config.toml
arch = "tc_resnet"
model = "CTC audio transcriber"
dataset = "read English sentences (LibriTTS-R)"
train_examples = 15625
time_shift_ms = 100
input = "waveform_16khz"
tokenizer = "char"
vocab_size = 32
norm = "batchnorm"
activation = "silu"
depths = [2, 4, 4]
kernel_size = 11
wave_channels = 64
wave_strides = [5, 4, 4, 2]
widths = [128, 160, 192]
init = "trunc_normal_002"
residual_init = "none"
optimizer = "soap"
beta2 = 0.999
lr = 0.0036
beta1 = 0.9
shampoo_beta = 0.999
eps = 1e-08
precondition_frequency = 10
max_precond_dim = 1024
merge_dims = true
one_sided = false
adamw_lr_other_params = 0.0029
grad_clip = 5.0
steps = 9100
batch_size = 96
epochs = 55.9
lr_schedule = "cosine"
final_lr_fraction = 0.1
warmup_steps = 1820
weight_decay = 0.1
adamw_weight_decay_other_params = 0
Rows from block 6, named by matrix and row number. Rows with one number belong to one channel. Each number is 128 + 32 x the weight over its row's rms, rounded and kept within 0 to 255. All counts start at 0. After the name is the row's rms in percent of the matrix's.
# convs0: first width-11 conv (model.blocks.6.convs.0.weight, 192x160x11), inputs 42-48, a 11 kernel for each
# convs1: second width-11 conv (model.blocks.6.convs.1.weight, 192x192x11, transposed), outputs 42-48, a 11 kernel for each
convs0.143 105 [108  81 106  98 165 112  65 129  94 131 101 138 228  60 119 166 141  90 111  65 115 132 117  60  68 101 132 119  86  88 112 123 119 124 119 151 143 157 104 109 127  72 131 149 131 124 175 124 108 116 177 119 183 147 133  92 186 159 123 166 157 147 131 138  83 117 189 117 134 174 131  87 152  90  92 132 114]
convs0.144 105 [168 117  82 147 128 115  85 145 123 155 142  75 178  93 157  92 140  97 185 119 132 129 145  72 118 146 119 116 143 146 155  99 181 120 150 136 131  98 131 150  85  93 157 100 161  97 206  99 120 113 163 176  60 168  75 134 185 133 125 109 121 140 143 151 150 154 104 124 178 171  63  65 139 202 201 180 185]
convs0.145 099 [192 190 139  92 143 147 167 120 178 165 142  40 103 106 183 139 114 175 108 109 102 118 136 165 100 127 109 145 163  37 119  90 117 144 105 123 144  91  48 112 115 148  92 213 136 162 115  97 114  81 162 161 143  96  93 139 140 187 146 141 140  38  69  85 110  96 119  96  95 154 147 121 151 159 177 138  99]
convs0.146 102 [109 194 214 118 168 146  70 117 168 119  73 104 144 145 136  73 124 141 133 127 139 150 176 141 150 175 175 166 134 104 118 161 162 204 180 132  65 109  99 130  77  59  98  96 127 116 120 175 190 125  79 119 176  70 146 140 175  66  86 115 124 146 145 131 125 121 114  90  96 148 114 146  85 114 118 130  91]
convs0.147 102 [129 161 159 161 144 185 134 140 117 140 150  75 127 135 159  95 172 174  63 198 160 218 172  94 118  98 156 120 149 135 115 150 114 143 181 153 158 152 158 119  93 159 141  62 131 166  94 104 116 144 160 119 115 153 143 115 152 131 122 157 114 124  95  69 183 106  95 166 183 128 165 130 166 150 126 123  96]
convs0.148 098 [ 67 146 172 112 142 142 131 133  73 109 117 153 188 124 149 130  87  88  26 130 126 116 218 195  90 129 134 140 162 165 107 181  89 166 115 148 117 130 146 127 148 152 125 215 145 167 125 141 134 106 130 112 171 178  73 140 174 102 130 175 101 194 164 114 155 138 122 144 148  89 125 177 116 158  86 139  60]
convs0.149 104 [152 126 132 110 116 178 108 113 175 118 145  92 107 106 176 181 145  61 133 136 150 101 144 143 109 133  89  90  73 109 126 173 143  92 156 101 128  86  90 122 108 110 102 145 123  62 107 117 169 130 117 111  94 128 130 176 127 128 164 129 114  83 113 108  86  88 127 162 143 167 131 166 104  98 120 111 149]
convs0.150 100 [ 55  78  91 120 124  94 101  99 164 103 108 145  54 126  98 116 117 112 146 160 157  79  93 156 138 117 137 129 127 121 135 121 165 113 141 106 108 102 102 151 132 105 133 143 114 103 159 143  85  79 142  94  92 137 127  92 119 116  59 121  68 123 143 105 127 135 151 134 107 112 163  92 170 141 112  88 128]
convs0.151 102 [118  93 155  88  99  78 139 124 123 111 124 141 101 119 128 126 102  81 145 158 143 109 137  86 127 156 142 137 174  84 150 113 112  74  91  98 129 160 176 122 125 126 132 135 165 107 150 140 139 177 155 149  84 101 124 109  93 110 161  80 133 104 146 100 116 136 131 109 159 103 141  89  96 118 132 166 200]
convs0.152 100 [127  83 113 161 199 127 115 149 113 158 147 109 105  45 150  88  81 115 132 141  90  75 180 117 118 159 130 156 156 108 107  98 111 157  93 167 168 154  93 155 135 116 149  55  89 123 102 120  62 128 130 180 167  62 102 126 192 131 212 165 190 135 180 119 217 199 208 128 104 137 107  74  89 163  91  87  88]
convs0.153 100 [139 118 152 145 111 153 135  83 101 142 141 128 206 137 115 141 142 107 115 113 112 131 132  62 159  76 198 102 132 163 125  98  84 122 126  99 114 116 123 103 136 136 189 133 115 199 107 118 151  81  94 145 115 134 161  76 107 205 163 138 136 198 141 141 118 122 135 170 110 126 119 128 102  80 164 126  77]
convs0.154 099 [140 146 106  83  96 127 124 122 132 103 125 101 153 129  72 189 166 138 189  86 168  78 127  95 113 123  62 160 139 129 120  94 164 193  96 102  97 115 115 137  91 154 112 101 154 152 135 108 188 127 145 134 156  73 139 115 141  97  85  80 112 146 110 138 129 167 153 136 144 149 156 156 124 136  77 126  45]
convs0.155 100 [ 54 141  80 113  95 127 136 130 112 196 183 149  93 101 145 171 114 103 117 103 133  83 206 144 148 144 131 109  73 126  85  88  69 160 115 147 179  88  76 110 203 180 134 128 108 134 200 120 195 124 178 158 129  70 165 190 182 140  98 107 147 124 163  96 158 152 127 132  63 123 131 118 122 180 119 113 202]
convs0.156 103 [115  77 125 157 118 140 110 130 137 116 150 139 156 153 128 131 158 112 145 119 156 179 134  95 136 135 166 140 138 129 175 107 132 132 134 147  93 170 128  99 145 164 127  88 110 146 125 104  66 148 190 154 110 142 105 133 113 136 156 130 186  93 166 162 137 100 112 152 150  95 132 130 119 162  98 101 153]
convs0.157 100 [ 97 157 163 133 149 165 125 101 123 123 141 151 204  81 165 121 120 113  87 144  96  81  87 153 187 185 146 122 113 105 154 142 187  85 173 143 121 152 133 136 140 105 148 103 170 155 198 150 121 122  91 133  93 131 105  59 146 114 119 136 140  94  81 107 119  95  54  98 132 157 184 146 103 167 169 128 134]
convs0.158 096 [131  84 127 166 159 145  89 139 143 168 143 168 109 107 121  87  96 152 190 151 113 148  88 116 104 142 143 163 154 199 153 171 125 164  86  95  85 141 141 139 135 131 220  83 106  86 139 113 106 156 171 131 150  82 119 114 155 117  92 136 134 171 158 148 130  65 146 112 107 109 172 112 123 142 127 166 111]
convs0.159 106 [ 77 115 109 108 108 134 167  92  48 129 143 125 112 122 120 132 111 166 113  94  94 152 152 164 106 137 156 120 122 121 106 109 148 100 173 164 108 111  85 156 139 125 165 110 152 118 141  93  90  80 101 145 177 121 125  89  87 152 123  69 157 114  94 112  40  79 189 113  81 136 182 168 147 168 171 145 118]
convs0.160 099 [ 98 110 168 157 179 108  75  97 102 149 169  95 105  79 110 127 110 132 107 124 119  61 105 112 140 108 134  98 117 111 118 164 155 111 164 142 114  28  62 158 131 147 128 187 119 118 194 149 130 132 147 123  74 134 187 106  99 159 148 135 100 169 162 173 180 154 154 156 182 104 137 137 109 130  98 139  64]
convs0.161 100 [ 75 141 138 111 159  97 130  73 121 141 131 122 113  92 150 148  81  75 146 103 123 111 106 102 146 152 151 144  67 120 110 127 156  99 152  96 139 120 188 120 146 104 112 133 110  90 145 137 132 120 109  75 144  96  49 135 114 154  46  89 123 162 128 151 158 165 131 114 127 121 147 179 125 141 135 138 137]
convs0.162 101 [ 82 115 103  81 134 159 134 164 118 185  93 119 134 156 107 184 158 144 128 136  75 120 141 111 101 119  99  91 213 166 168 123 162 202  96 176 148  53 118  97 135 131  97 144 190 145 127 119 116 136  58 124 140 109 114 148 194 128 139 139 117 101  85 144 120 104  70 140 109 134 138 155 132 116 126 121 104]
convs0.163 099 [ 56  86 139 123 133  89 161 164 129 147 117 130 106 147  87 185  83  95 135  41  91 112 101 124  69 121 123 143 170 110 130  94 147 180 139 157 190 105  98 131 151  92 156 155  94 144  63 135  80 155 160 164 164 126 123 139 103 118 103 132 139  78  86 115 136 120 172 103 140 109 118  84 108 120 178 164 128]
convs0.164 100 [ 98 110 141 179 155 110  65 119 168 167  92  95 128  68  71  75 139 113  98 133 116 128 194 114 132 126 119 160 149 190 113 114  77  80  68 168 167 137 109 125 160  92 114 140 161 116  94 124 109 135 112  85 125  96 123 109 130 116  66 138  93  90 192 119  57 149 105 180 160 142  74 102 104  62 145 119  73]
convs0.165 105 [179  83 114  94 159 134 125 122 219 135 168 139 152 103 151 134  96 181 137 110 119 117 137 130 147  78 131 137 114 138  95 139 145  99  95 180 154 207  89 100 151  89 127 125 149 135 131 135 106 169  89  38 154  72  93 142 137 136 167 146 148 105 120  43 156  80 119 104 121 103 163 113 110  67 149 144 140]
convs0.166 094 [125  82 110 120 174 150 175 163 133 100 107 168 104 180 130 152 181  90 100 110  91 145 169 188 106 154 154 157 127 144 183 116  88 177 119  94 181 148  88  90  59  55 110  56 101 138 127 126 161 101  85 145  97 141  89  77  96 128 112 144 170 117 146 169 149 174 169  95 127 136 151 129 131  72 151 153 137]
convs0.167 103 [129 176 149 145 145 132 147 118 113 151 106 198 125 144 150 142 118  73  88 114  91  93 153 105 141  88 127 145 193  88 102 112 156 141 187 160 192  56 205 115 127 123 165 107  95 129 149 140 125  96 144 156 141 140 133  99  93 111 131 140 143 158 134 169 159 112  96 105 170 154 138 135 124 107 149  94 155]
convs0.168 099 [124  63 143 107  98 107 137 144 147  47 140 111 132 159 117 166 143  83  72 104 160 127 153 136 167 155 130 152 128 122 183 136  92 105  95 139 110 168 125 159  99 117 113 154 151 120 132 150 105 105 126 173 162 117 132 198 158 196 188 159 102 161 183 113 146 110 142  74 164  99 138 165 114 127 143 113 142]
convs0.169 116 [135 126 116  96 132 183 103  92 104 104  74 131 118 119 147 133 149 109  86 113 147 135 161 134 128 149 126 111 138  93  85  88 106 124 120 136 105 107 111 116 139 142 142 160  81  95 105 255  97 163  74 134 124 146 133 139 135  66  98 118 161 174 178 162  69 157 151 145 107 103 109 131 102 110 125  59 129]
convs0.170 097 [ 97 134  96  75 131 178 171 124 128  76  92  74 157 102  75  95 126 157 156 151 164 170 155 151 116 131 161  62 139 134 121 147 135 107 129 175 144 111 170 105  65 149  99 150 120 187 144 103 137 110 143 114 104 142  85  99 161 107 103 131 150 154 162 112 145 117 144 166 124 113 140 109 144 119 115 159 105]
convs0.171 094 [123 140 202  93 145 108 132 117  63 113 141  92 167  99  78 123 236 141 135 170 148 136 154 142 121 159 113 117  69 120 139 157 142 160 103 132  65  82  95  90  83 151  87  55 102 131 108 176 117 111 120 116 108 144  50  83 140 103 113 104 194 170 156 154 178 181  59 182  99 123 114 173 138 154  99 146 125]
convs0.172 094 [ 84  99 105 126 116 106 112 163 172 158 136 138 116 135 144 143 172 153  91 141  85  97 194 118 126 173 144 102 102  89 140 150  90 156 121 129 119 117 139 135 114  89  75  92 128 115 100  81  89 116  95  80  85  67  65 190 123  80 173 104 184 139 154 151 125  78 114 174 164 166 188 193 103 122 108 141  98]
convs0.173 103 [123  77 123 100  74 173 139 151 117  88 144 121 112 128 126  97 111 101 182 121 155 112 123 115  82 101 134 166  96 143 138 132 168  96  82 104 130 140 126  93 107 125 132 159  97 126 131 102 166 100 144 180 113 127 144 182 165 131 132  92  96 141 107  81 119 123 184 140 108 141 140  86 105 139 102 150  81]
convs0.174 099 [162 128 140 133 128 147 127 149 119 195 148 171 152 145 120  95 166 123 101  94  96 117 120 127 175 103 140 179 137 135 114 109 117 123 147 104 115  66  76  97 203 135 161 209 131 139 146 136 113  96 147  89 143 117 136 147 143 158 136 176 162  92 128 123 147 125 140 160  93  92 156  80 134 157 137 140 150]
convs0.175 100 [168  85  94 145 152 172 163 108 159 202  77  99 106 112 183 100 130 159  76 152 136 135 103 125  83 103 125 116 120  68  84 125 136  87 118 127 128  74 168 130  97 172 194 115 124 127 124 161 135 102 111  70 149 157 112  90 128 115 149  88 167 196 126 160 143 193 135 121 152 145  92 151 110 124  93 127 132]
convs0.176 102 [131 126 193 160 137  93  95  93 133  94 109  93  61  43 172 141 150 110 145 150  99 144  90 128 135  23 105 100  91 132 171 135  47 124 174 123 132  92 150 107  94 146 105  63 104  86  69 135 144 144 167 112 150 137 157  95 121  96 125 127 159 126 128 143 141  84  99 144  82 124  96 121 174 128  70 154 130]
convs0.177 105 [175 165  65 135 109 178 113  89  80 134 197 140 134 166 115  94 155  96 105 169 109 214 131 152 128 170 114 118 135 141 107 124 121 144  94  19 122 121 108 115 122 151 111 139 140  55 167 130 173 101 188 153  77 152 145 154 163 109  45 102 116 165 143  89 172 126 117 139 133 181 164 144  74 148  97 137  80]
convs0.178 102 [149 109  86 109 148 147 134  88 163 135 120 117 140  92 181 145 152 143  62 151 129 153 149 205 138 181 174 103 144 177 106 142 167 140 127 128 130 148 100 120 130 144  88  63  87 157 112  93  79  96  98 107 158 199 112 100  70  59 128 109 150 175 112 116 141 113 123 120 168  89 131 135 133 116 180 166 114]
convs0.179 100 [137 184 169 118 137 142 143  97  84 124 154 149  58 136 132 171  83 138 107 132 142  97 108  84 147  54 153  93  97 125 113  97 102 110 129 105  92 114  58 135 171 135  99  87 119  67 148 204 119 132 119 125 115 167 121 124 183 122 186  92 155 181 127 130 137  98 131 107 176 175 142 157 144 151 167  91 147]
convs0.180 097 [139 145 124 130 187 180 163 108  83 138 124  80  97 113  96 115 135 102 123  81 117 223 122 151 117 135 147 103  95 157 104 124 166 123 147 144  65 184 124 153 126 107  94  41 118 133  84 118 123 109 153 129 206 183 121 141 122 124 130  74  73 159 157 175 146 156  92  89 118 140 141 160 219 177 106 127 141]
convs0.181 098 [167 120 139 155 119 134  85 116 130 133 173 157 185 115  90 161 196 122 138 182 153 215 103 127 149 139 156 119 125 176 103 118 126 142 122 140 179 151 107 178 183  77  58 164  81 131 111  82 129 100 164 167 109 108 142 149 104 156 126 187 158 165 107  89 166 106 114 137 142 187 132 164 116 125 115 110 119]
convs0.182 102 [128 139  84 125 126 142 127 135 174 157 136 161  90  84 165  64 163 190 101 181  99 161 144 126 132  59 105 174 143 131 160 111 124 107 132 196 135  95 145 172 152 141 137  94  88 110 120 149 141 135  99 113 127 103  82 152 112 109 122 148 125 134 130 149  77 134 191 196 198  87 170  97 113 102 113 106 177]
convs0.183 099 [173 153 172 142 160 159 116 160 161  94 181  98 127 104 194 141 148 114 154 155 197  82 154 152 138 154 110 123 143  72 146 111 126  81 119 132 125 161 138 162 162 130 190 127 150 141 158 177 118 198 136 131 102 121 123 113 136 142 145 129 141 157 192 112 144 149 144 169  85 171  96 106 135 118 120 146 131]
convs0.184 096 [130 147 155 139 127  64 121 191 154 121 145 135 125 150 132 156 104 124  77  60 159  89 148 155 128 131 170 184 200  92 180 170 154 139 114 111 103 112 132  81 194  59 170 189 139 111 146 146 120 122  78 100  92  86 117 138  77  86 177 155 152 105 110 194 176 149 137  74 133  68 112  71 165 124 169 143 149]
convs0.185 097 [144 174 104 121  74  82 141 136 103 181 177 106 181 127 158 114 152 124 118 119  85 117 105 117 125 111  92 136 212 116 120 143  62 147 145  81 129 206 176 156 109 128 108 145  99  94 141 192  83 104 153 134 108 143 194 101  75  88 149 174 152 156 145 113 121 103 116 108 117 110 118 130 176 115 158 180 140]
convs1.143 104 [125 124 106 119 146  96 150 132 104 111 117 161 130 173 117 125 168 117  59 151 152 102  86 158 117 150 116 107 126 207 166 136 207 151 121  90  94 131 122 133 124 105 143 121  84 140 174  92  98 135 123 136 118 100  80 134 160  93 132 171 119 122 126 171 117 126 102 100 162 118 129 112  85 110 137  96  59]
convs1.144 106 [ 95 170 174 146 144 131  92 130  91 106 131 154 104 142  99 157  77 184 199 121 113  66 122 103 147 125 104 110  92 129 144 159 106 189 163  93 114 115  95 183 123 192 143  69 119 148  85  50 142 166 154 137 146  72  99  87  87 132  84  87 131 138 160  82 131 139  99 102 107 140 151 125 110 124 102  90 123]
convs1.145 102 [121 123 158  98  84 126 185  94  99 168 135 165 104 118  91 117 152 108 165 163 144 184 121 111  83 124 180 174  97 153 140 167 107 100 171 164  93 113  98 155 189 162 156  63 110 142 103  87 159 155 151 105  75  77 133 132 105 117  99 136 150 129 122 120 168 154 210 114 131 141 131 131 121 166 142 128 114]
convs1.146 101 [104 108 106 120 134 161 157 115 113  63 141 118 128 132 106 133 147 144 105 135 143  94 129 117 182 156  69 113 180  71 150 112  99 148 102 142 128 111 162 119 133  92 159 135 181 169 168 113 116 170 105  77 108  93  84  85 173 181 161 130  84 124 105  91  74 126  85 124 140 133  52 155 151  92  90 146 142]
convs1.147 102 [198 173  83  77 151 142  92  87  86 131  93 130 111  98  80 147 121 132 136 138 155 149 110 182 121 163 179 117 135 100  96 163 132 102 113 119 188 100 144 173 156  98 149 204 158 112 115 178 157 151 147 138 100  66  96 186  83 148 119 169 188  97 144 117 143 165 129 109 100 153 110  88 171 174 158 193 101]
convs1.148 098 [166  84 136 110 137 131  89 182 203 106 139  87 150 159 116 126 132  94 122 162 148  91 116 137 122 111 145  96  74 128 117 173 115 127  41 141 121 138  85 146 125  35 108 162 160 167 117 104  94 110  66 118 142 154 150 151 137 134 107 126 166  36 115  73 155 129  95 157 156 159  98 165  74 173 166 139  98]
convs1.149 103 [ 59 129 152 203 152 166 128 139 127 128 131 129 128 136 158 138 149  69  82  97  91 129 164 121 109  93 104  54  81  80  89 103 104 140 146 158 114 131 182  95 142 113 166 148 135 152  94 134 155 162 141 101 140  80 140 129 134 224  93 105  61 108 155  74 121 151 131 145 154 123 103 111  93  82 103  99 103]
convs1.150 096 [193 180 154 112  86  95 143  81 135 187  94  81 100  77 116 134 150  96  83 127 135 124  37 145 161 118 100 121  60 111 142 174 147 159 115 114  57 128 161 135  91 156 130 157  65 105 151 103  85 117 140  80 122 148 109 103 129  72 104  97 152 128 158 106 149 103 143 135 121 126 130  79 124 178  84 155 141]
convs1.151 099 [ 78  56 132  81 118 123 174 134 114 113 194 102 109 154 150 180 123 125 109 120 110 139 155  78  79  81 125  72 109 143 101 124 152  51 122 163  89 147 138 175 152 156 164 111 114 152 125 130  98 120 158 130 149 132 166 163 134 110 114 130 146 196 117 100  99 102 114 133 131  87  65 105 154 122 172 168  84]
convs1.152 100 [ 96 169 127 165 173 144 154  65 141 117 142 105  89  71 173 129 131 154 104  75 118 128 186 159 112 181  58 128 148 120 210 117 129 152  77 117 121 106 128 131  93 165 104 160 138 100 142  94 162 114 115 125  60 149 169 109 138  62 173 108 125 163 179 229 133 114  80 140 105 129 129 182 137 135 129 116 114]
convs1.153 099 [ 47 188 108 117  96 167 169 146 125  66  52  99 134 139 143  79 167 120 137 143 114 126  51 125 139 107 140 110 138 103 133 142 117 137 176 112 103 140  72 221  88 168 167  81 144 145 164 125 134 149 134 111 108 145  96  25  92 123 102 137 116 125 106 124 153 110  98 100 138 107  75 156 154 130 129 114 162]
convs1.154 096 [144 134 161 126 157 186 102 182 109  87 112 134 124 144 105 112  95  61  76  43 150 194 128 150 165 131 109 127 107 116 187  70  93 190 122  95  82 108 118 105 168 108  55 109 193 135 122 114 118  98  99 161 148 103 183 108  96 117  72  91  95 105 145 149 136 130 149 107 112 125 117 151 138  80 116 140 185]
convs1.155 101 [105 107 166 156 139 134 111 142 147 192 137 119 180 162 140  81 149 106  18 171  72  86 124  80  46 158  69 114 106 168  23 135 174 111 142  99 108 120  87  88 124 132 104 125 176 134  93 102 153  95 126 155 105 174 123 168 155 142 151 104 127 110 144 129 108  46 170 174 161 129 108 115 139 164 116 139 139]
convs1.156 102 [120 173 147 101 132  84 150 156 112 138  95 114 132 173  99 188  88 147 130 128 129 138 143  90 169 176 113 186 125 147 110 108  73 133 154  92  45 163 174 131 132  79 124  99 120 137 121 120 135 144 121 123  97 114 128 134 174 137 135 151  76 111 120 115 120 114 106 103 117 172 160  95 143 148 112 139 115]
convs1.157 096 [138 135 133 109  97 102  81  79 102 105  81  97 191 143 153 175 193 107 124  77 128 135  96 121 204 156  76  96 110 152 120 159 139 106 193 163 154 200 168 124 133 156 111 124 110 111 107 181 147 139 124  98 145 124  91 114  89  95  94 103 162  96 128  89 125 146  86 152 126 135  79 106 121 126 119 153 166]
convs1.158 099 [122 146 123 160 152 128  88 105 135 125  96  86 194 177 162 136 177 169 131 118 137  89  99 116 130  82 169 117  98 113 115 132 121 103 111 116 104 131 121 176 139  86 134 133 110 155 147 169 133  94 130  64 152 142 165 126 154 151 134 173 159 189 156 103 174 105 157 135 138 152 170  88 128 120 104 113 121]
convs1.159 101 [143 127 136 128 149 160 171 117 136 154 152  96 111 116 171 130 174 114 127 158 149 153 101 168 158 101  83 132  87 162 175 125 120 113 128 103 155  73 167 168 121 151 158 109 101 109 145 116 111 127 165  84 146 170 162 141 209  86 180  99 145 107 121 135  69 145  80  93 106 144 146  92 130 166 146 208  79]
convs1.160 101 [129  98 138 154 106 118 142 173  62 155 134 112 167 112  87 102 113 145 151 116 102 137 167  94 134 110 123 129 164 104 107 126  67 139 164  93  86 121 122 120 132 104 141  94 100 123 112 114 164 130  86 121 208 163 117 106 157 140 143 152 171  93 136 127 113  87 170  59 132 101 148 116 138 164 138 111 117]
convs1.161 104 [121 125 131 100 150 135 107 141 132 179 117 163 152 124  87 184 145  97 124  90  61 137 164 167 151 150 113 164 157 123  82 147 123 166 144 177 111 204 145 115 127 122 115 131  96 105 113 153  89 124 106 104 175 111 131 139 138 106 100 101 173 152  74 131 146  92 144 201 114  88  81 111 151 160  77 156 152]
convs1.162 103 [110 147 126 107 125 152 130 111 119 145 140 196  68 124 126 164 151 130 136 128  96 131 169 144 185  76  61  90 156 132 115  83 122 116 124 110 113  77 105 179 130 114 102 165 165 106  87  99 107  77 150 127  85 153 117 117 131 153 155  93 187 131 131 148 135 137 146 180 116 116 210  96  95 134 116 100 169]
convs1.163 096 [202 168 161 175  75 114 105  86 153 140 134 162 197 203 172 147 123 143 122 107  96 106 156  83 117 151 124 143  91  91 134  87 131  81  61 138 145 190  90 116 129 171 170 164 139 130 118 147 158 114 152 132 114 158 124 121 131 144  91 168 120  89  99 121  96  66 174  70  98 106 132 116 116 161 127 184 145]
convs1.164 100 [101  78 111 136 139  79 119 144 176 169 113 140  77  92 129 101 136 105 104 123 104 115  79  70 147 180 141 149 170 136 102 134  78 150 176 158 166 146 142 138 159 123  69 117 123 163 174 124  59 127 112 145 103  98  63 134 146 133 102 132 104  92 100 109  82 111 100 112 109 146 120  80 147 166  63 116  99]
convs1.165 104 [129 166  83 103 182 178  88 122  90 130 161 166 134 125 124  99 157 142 125 167 149 116 101 177 140 157 164 115 123  73 190 150 126  79 128 127 121 207 105  95 160  63 157 175  97 116 114  99 164  71 138 169 172 146  76  81 119 125 169 205 117 122 144 115 100 110 155 135 106 130 143  62  75 154 150 109 176]
convs1.166 094 [156 124  90 143 159 144  93 108 170 132 132 144 167 128 169 122  64 121 158  95 120  69  81 134 120 122  88 172 104 122 136 156  51 108 166 136 149 178  88 110 121 134 185 144 149 114 141 121 143 169 186  65  86 148 126  79 186 190 197  86 140 134 103 145 101 116 129 126  80  93 174 115 162 128 156 117 102]
convs1.167 105 [ 89 201 159 121 126  96 111  80 104 159 170 150 113 124 150 139 108 144 124  95 158 121 137 138 178 136  96 190  78  74 119  74 189 107 161 155 131 137 169 126 130 145 128 137 113 121  83 128 117 148 179 163  75  43 175 139 174 128 155 154 165 136 100 138 119 108 118 109  71 144 111  83 123  98  96 110  95]
convs1.168 100 [132 181 115 124  94  96 164 108  92  95 127  93  93  64 107 107 107 123 138  83 116 139 102 117 239 120  92 127 116 102 151 100 126 187 160  97  87 148 176 101 166 160 152 131 179 127 118 146 101 124 143 111 123 124  98  56  97 156 132  90 136 182 115 191  95  91 113  87  88  55 119 115  76 150 161 139 117]
convs1.169 117 [135 104 109 129 147 158 107 136 110 143 113 122 146 138 120 118 138 136 154 144 174 106 117  96 108 130 108  97 170 113  91 125 122 142 111 126  80 205 194  77 108 102 120 129 102 101 108 141 183 148 110 143 108 121 152 160 107  84  81 147 173 168 126  92  82 129  73 127 161  54 141 125 146 135  85  66 187]
convs1.170 101 [134 160 113 106 136 132 122 133 188  94 104 121 122 133 132 129 102  92  99 152 106 138  77  75 123 169 165 145 114 158 156 189 119  91 133 132 145  98 105 104 111 136 140 138 106 116 176 101  66 104 190 113 161 110 120 147 153  83 111 150 129 122 140 179 130  85 102 131 107  96 189 130 146 195 193 122 114]
convs1.171 095 [114 103 119 134  59 102 202 146  60  95  95 139 135 167 130  91 116 114 143  88 136 135 176 118  62 145 122  49 116 105  93 114 118 134 112  99  81 153 136 102  92 136 158 128  99 122 112  82 140  92 136 132 117  88 156 136 136 126  56 140 150  95 117 118 103 113 123 128  39  76 104 119 101 163 140 150 169]
convs1.172 095 [130  93 203 126 123 102 112 102 112 142 113 152 106 149  92 146 157  83 101  80 152 136 182  95 136  85 181 136 136 123 185 171  94  33 129 104 109 109  80 130 165 129 143 102 165 100 132 159 112 117 170  93  64 154 118 175 197 102 120 125 163 189 124 109  89  88  95 102 162 155 117 132 117  88  78 106 129]
convs1.173 104 [139 149  52 129 153 189 100 151 124 136 151 144 170 179 118 162 116 160 115 119 131 123 166  90 126 145 140 114  58 125  87 131 101 117  80  88 157 150 116 126 147 117  50 100 140 155 131 183  79  97 125 140 128 109  81 105  85 157 147 121 133  97 129 140  96 115 130 108 171  93 110 102  82 112 158 133  85]
convs1.174 100 [ 98 132 102 118 110 132 109 152 153  68  96 181 100 127 162 116  93  90 131 138 110 160 123 157 111 136 120 185  99 107 123 209 151 104 127 189 110 165  69  95 135  70 157 185 139  98 128 155 126 148 107 193 137  92  91 118 154  93 122  66 111 132 180 110  95 131  86 198 138 187 169 158 111 121 135 103 120]
convs1.175 102 [111 155 145 131 109 142 118 139 154 187 145 100 139 156 117 198  84 163  79 170 171 138  78  76 127  92  94 118 141 118  87 113 111  77 100 177 123 153 104 111 142 151  99 160  98 140 131  48  96 123 122 130 128 116 134 204 141 134 107 129 132 141 211 179 133 117 141 149 168 167 107 167 133  73 135 168  80]
convs1.176 100 [174 118 104 100 127 128 126 123 145 128  51 131 137  59 112 141 137 120  94  71  58 153 167  82 117  96 161 101  49 111 135 157 138 129 117 120  49  66 161 136 103 115 178 128  99  80 113 143 160  99  88  72 112 143 132 126 150 136 140 102 106 145 163 161 144 138 168 156  98  93 107  70  96 137 132  86 149]
convs1.177 103 [158 145 111 124  90 101  83 153 135  87 179 135 112 168 113 170 120 148 125 120 183 114 128 147 155 139 158 111 103 130 149 127  94 180 143 133 175 128  73 158 132 206  84 117 167  87  97 101 132 162 205  93 137 148  94 119 122  75  66  99 153 149 113 161 155 129 127  78 130 128  78 108 130  80 120 195 149]
convs1.178 102 [130 122 129  93 137  59  93 181 144 122 127 130  94 115 122 108  89  43 122 102 124 122 152 180  98  49 113 162 154 106 170 120 141 138 145 119 138 178 124 151 136  78 142 157 113 178  82 155 116 126 132 168 151 153  64 110  97 179 139 105 158 140 109 143 170 120 110 149 149 161 127 178 139  96 121 136  75]
convs1.179 099 [215 124 138 142 162  89 127 128 165 139 120  95 115 112  45 150 133  94 147 147 102 142 165 118 119 143 170  92 135 139 124 129 135 170 153 169  85 155 164 134 164 144 176 145 150 114 114 134 130 135 113 100 199 140  67  83  94 173 147 141 101  94 145 145 128 120 135 123  91 123 117 117  95 110  95 127 169]
convs1.180 102 [138 204 148 150 122 143 109  73 138 207 107 199 129 148 145  94 119 111 119 193 118  95 131 159 137 126 143 148  86 133 121 105 155 108  95 100 126 140  76 157 100  29  84  99 145  95 104 134 120 136 152  90 131 123 148 115 159 167 175 166 123 129 131 170 222  83  95  99  81 108 102 130  88 128 115 117  94]
convs1.181 096 [105 176  91  97 140 150  80 148  95 111 167 146 104 158 146 165 140 133 134 137 186 131  59 134  78 137 163 143 128 192 193  97 135 149  85  90 153 118 101 115 112 117  86 133  97 100 183 195 160 105 144 183 123 175 160 150 121 117 109 119 108 129  97 142 172 193 110  90 139 134 140 117 115 173 201 136 120]
convs1.182 101 [121 144 131 124  97 152 107 175  63 134  84  78  72 205 105 116 124 101 170 144 154 158 142 146 140 141 155 131 118 141 117 128 142 154 136 118 106 126 168  63 102 123 144 132 143 197 106 120  17 108 108  86 167 124 177 104  89  60 120 107  90 119 121 156 122 191 108 184 119 134 118 158 168 128 101 124 126]
convs1.183 098 [100 121 103 144  82 118 100  88  99 104 133 132 115 146 155  28 119 109 127 150 141  99 107 121 114  63  78 101 103  85  95 112 136  81 132 153 114  73 138  92 120 136 124 118 185 210 206 131 218 190 172 159  64 146 130 126 116 107  98 110  65 188 105  63  82 172  94 116 126 173  98 128 170 125 139 140 144]
convs1.184 098 [149 128  79 113 137 163 128 166 169 165 132 159  66 139 142 124 114 140  99 199 139  77  93 110  68 120 106 106  99 105 111 121 158 195 175 112  87 175 104 110 180  80 163 174 113  99 110 166 141  96 171 129  57 115 113 144 103 106 135 132 124 146 137 127 138 180 186 117 100 112  94  97 117 165 109 142 181]
convs1.185 099 [175 140 113 131 128 121 122  95 157  91 141 156 120 168  96 126 168 107 131  75 104 132  96 151 139 135 101 161 135 162 114 100  65 115 120 159 158 117 100 138 170  97  32 145  99 116 174 195 139  77 130 148 122 124 142 157 140 148 119  70 147 152  95 141 146  84 157 162 165 164 158 121 101  97 142  68  72]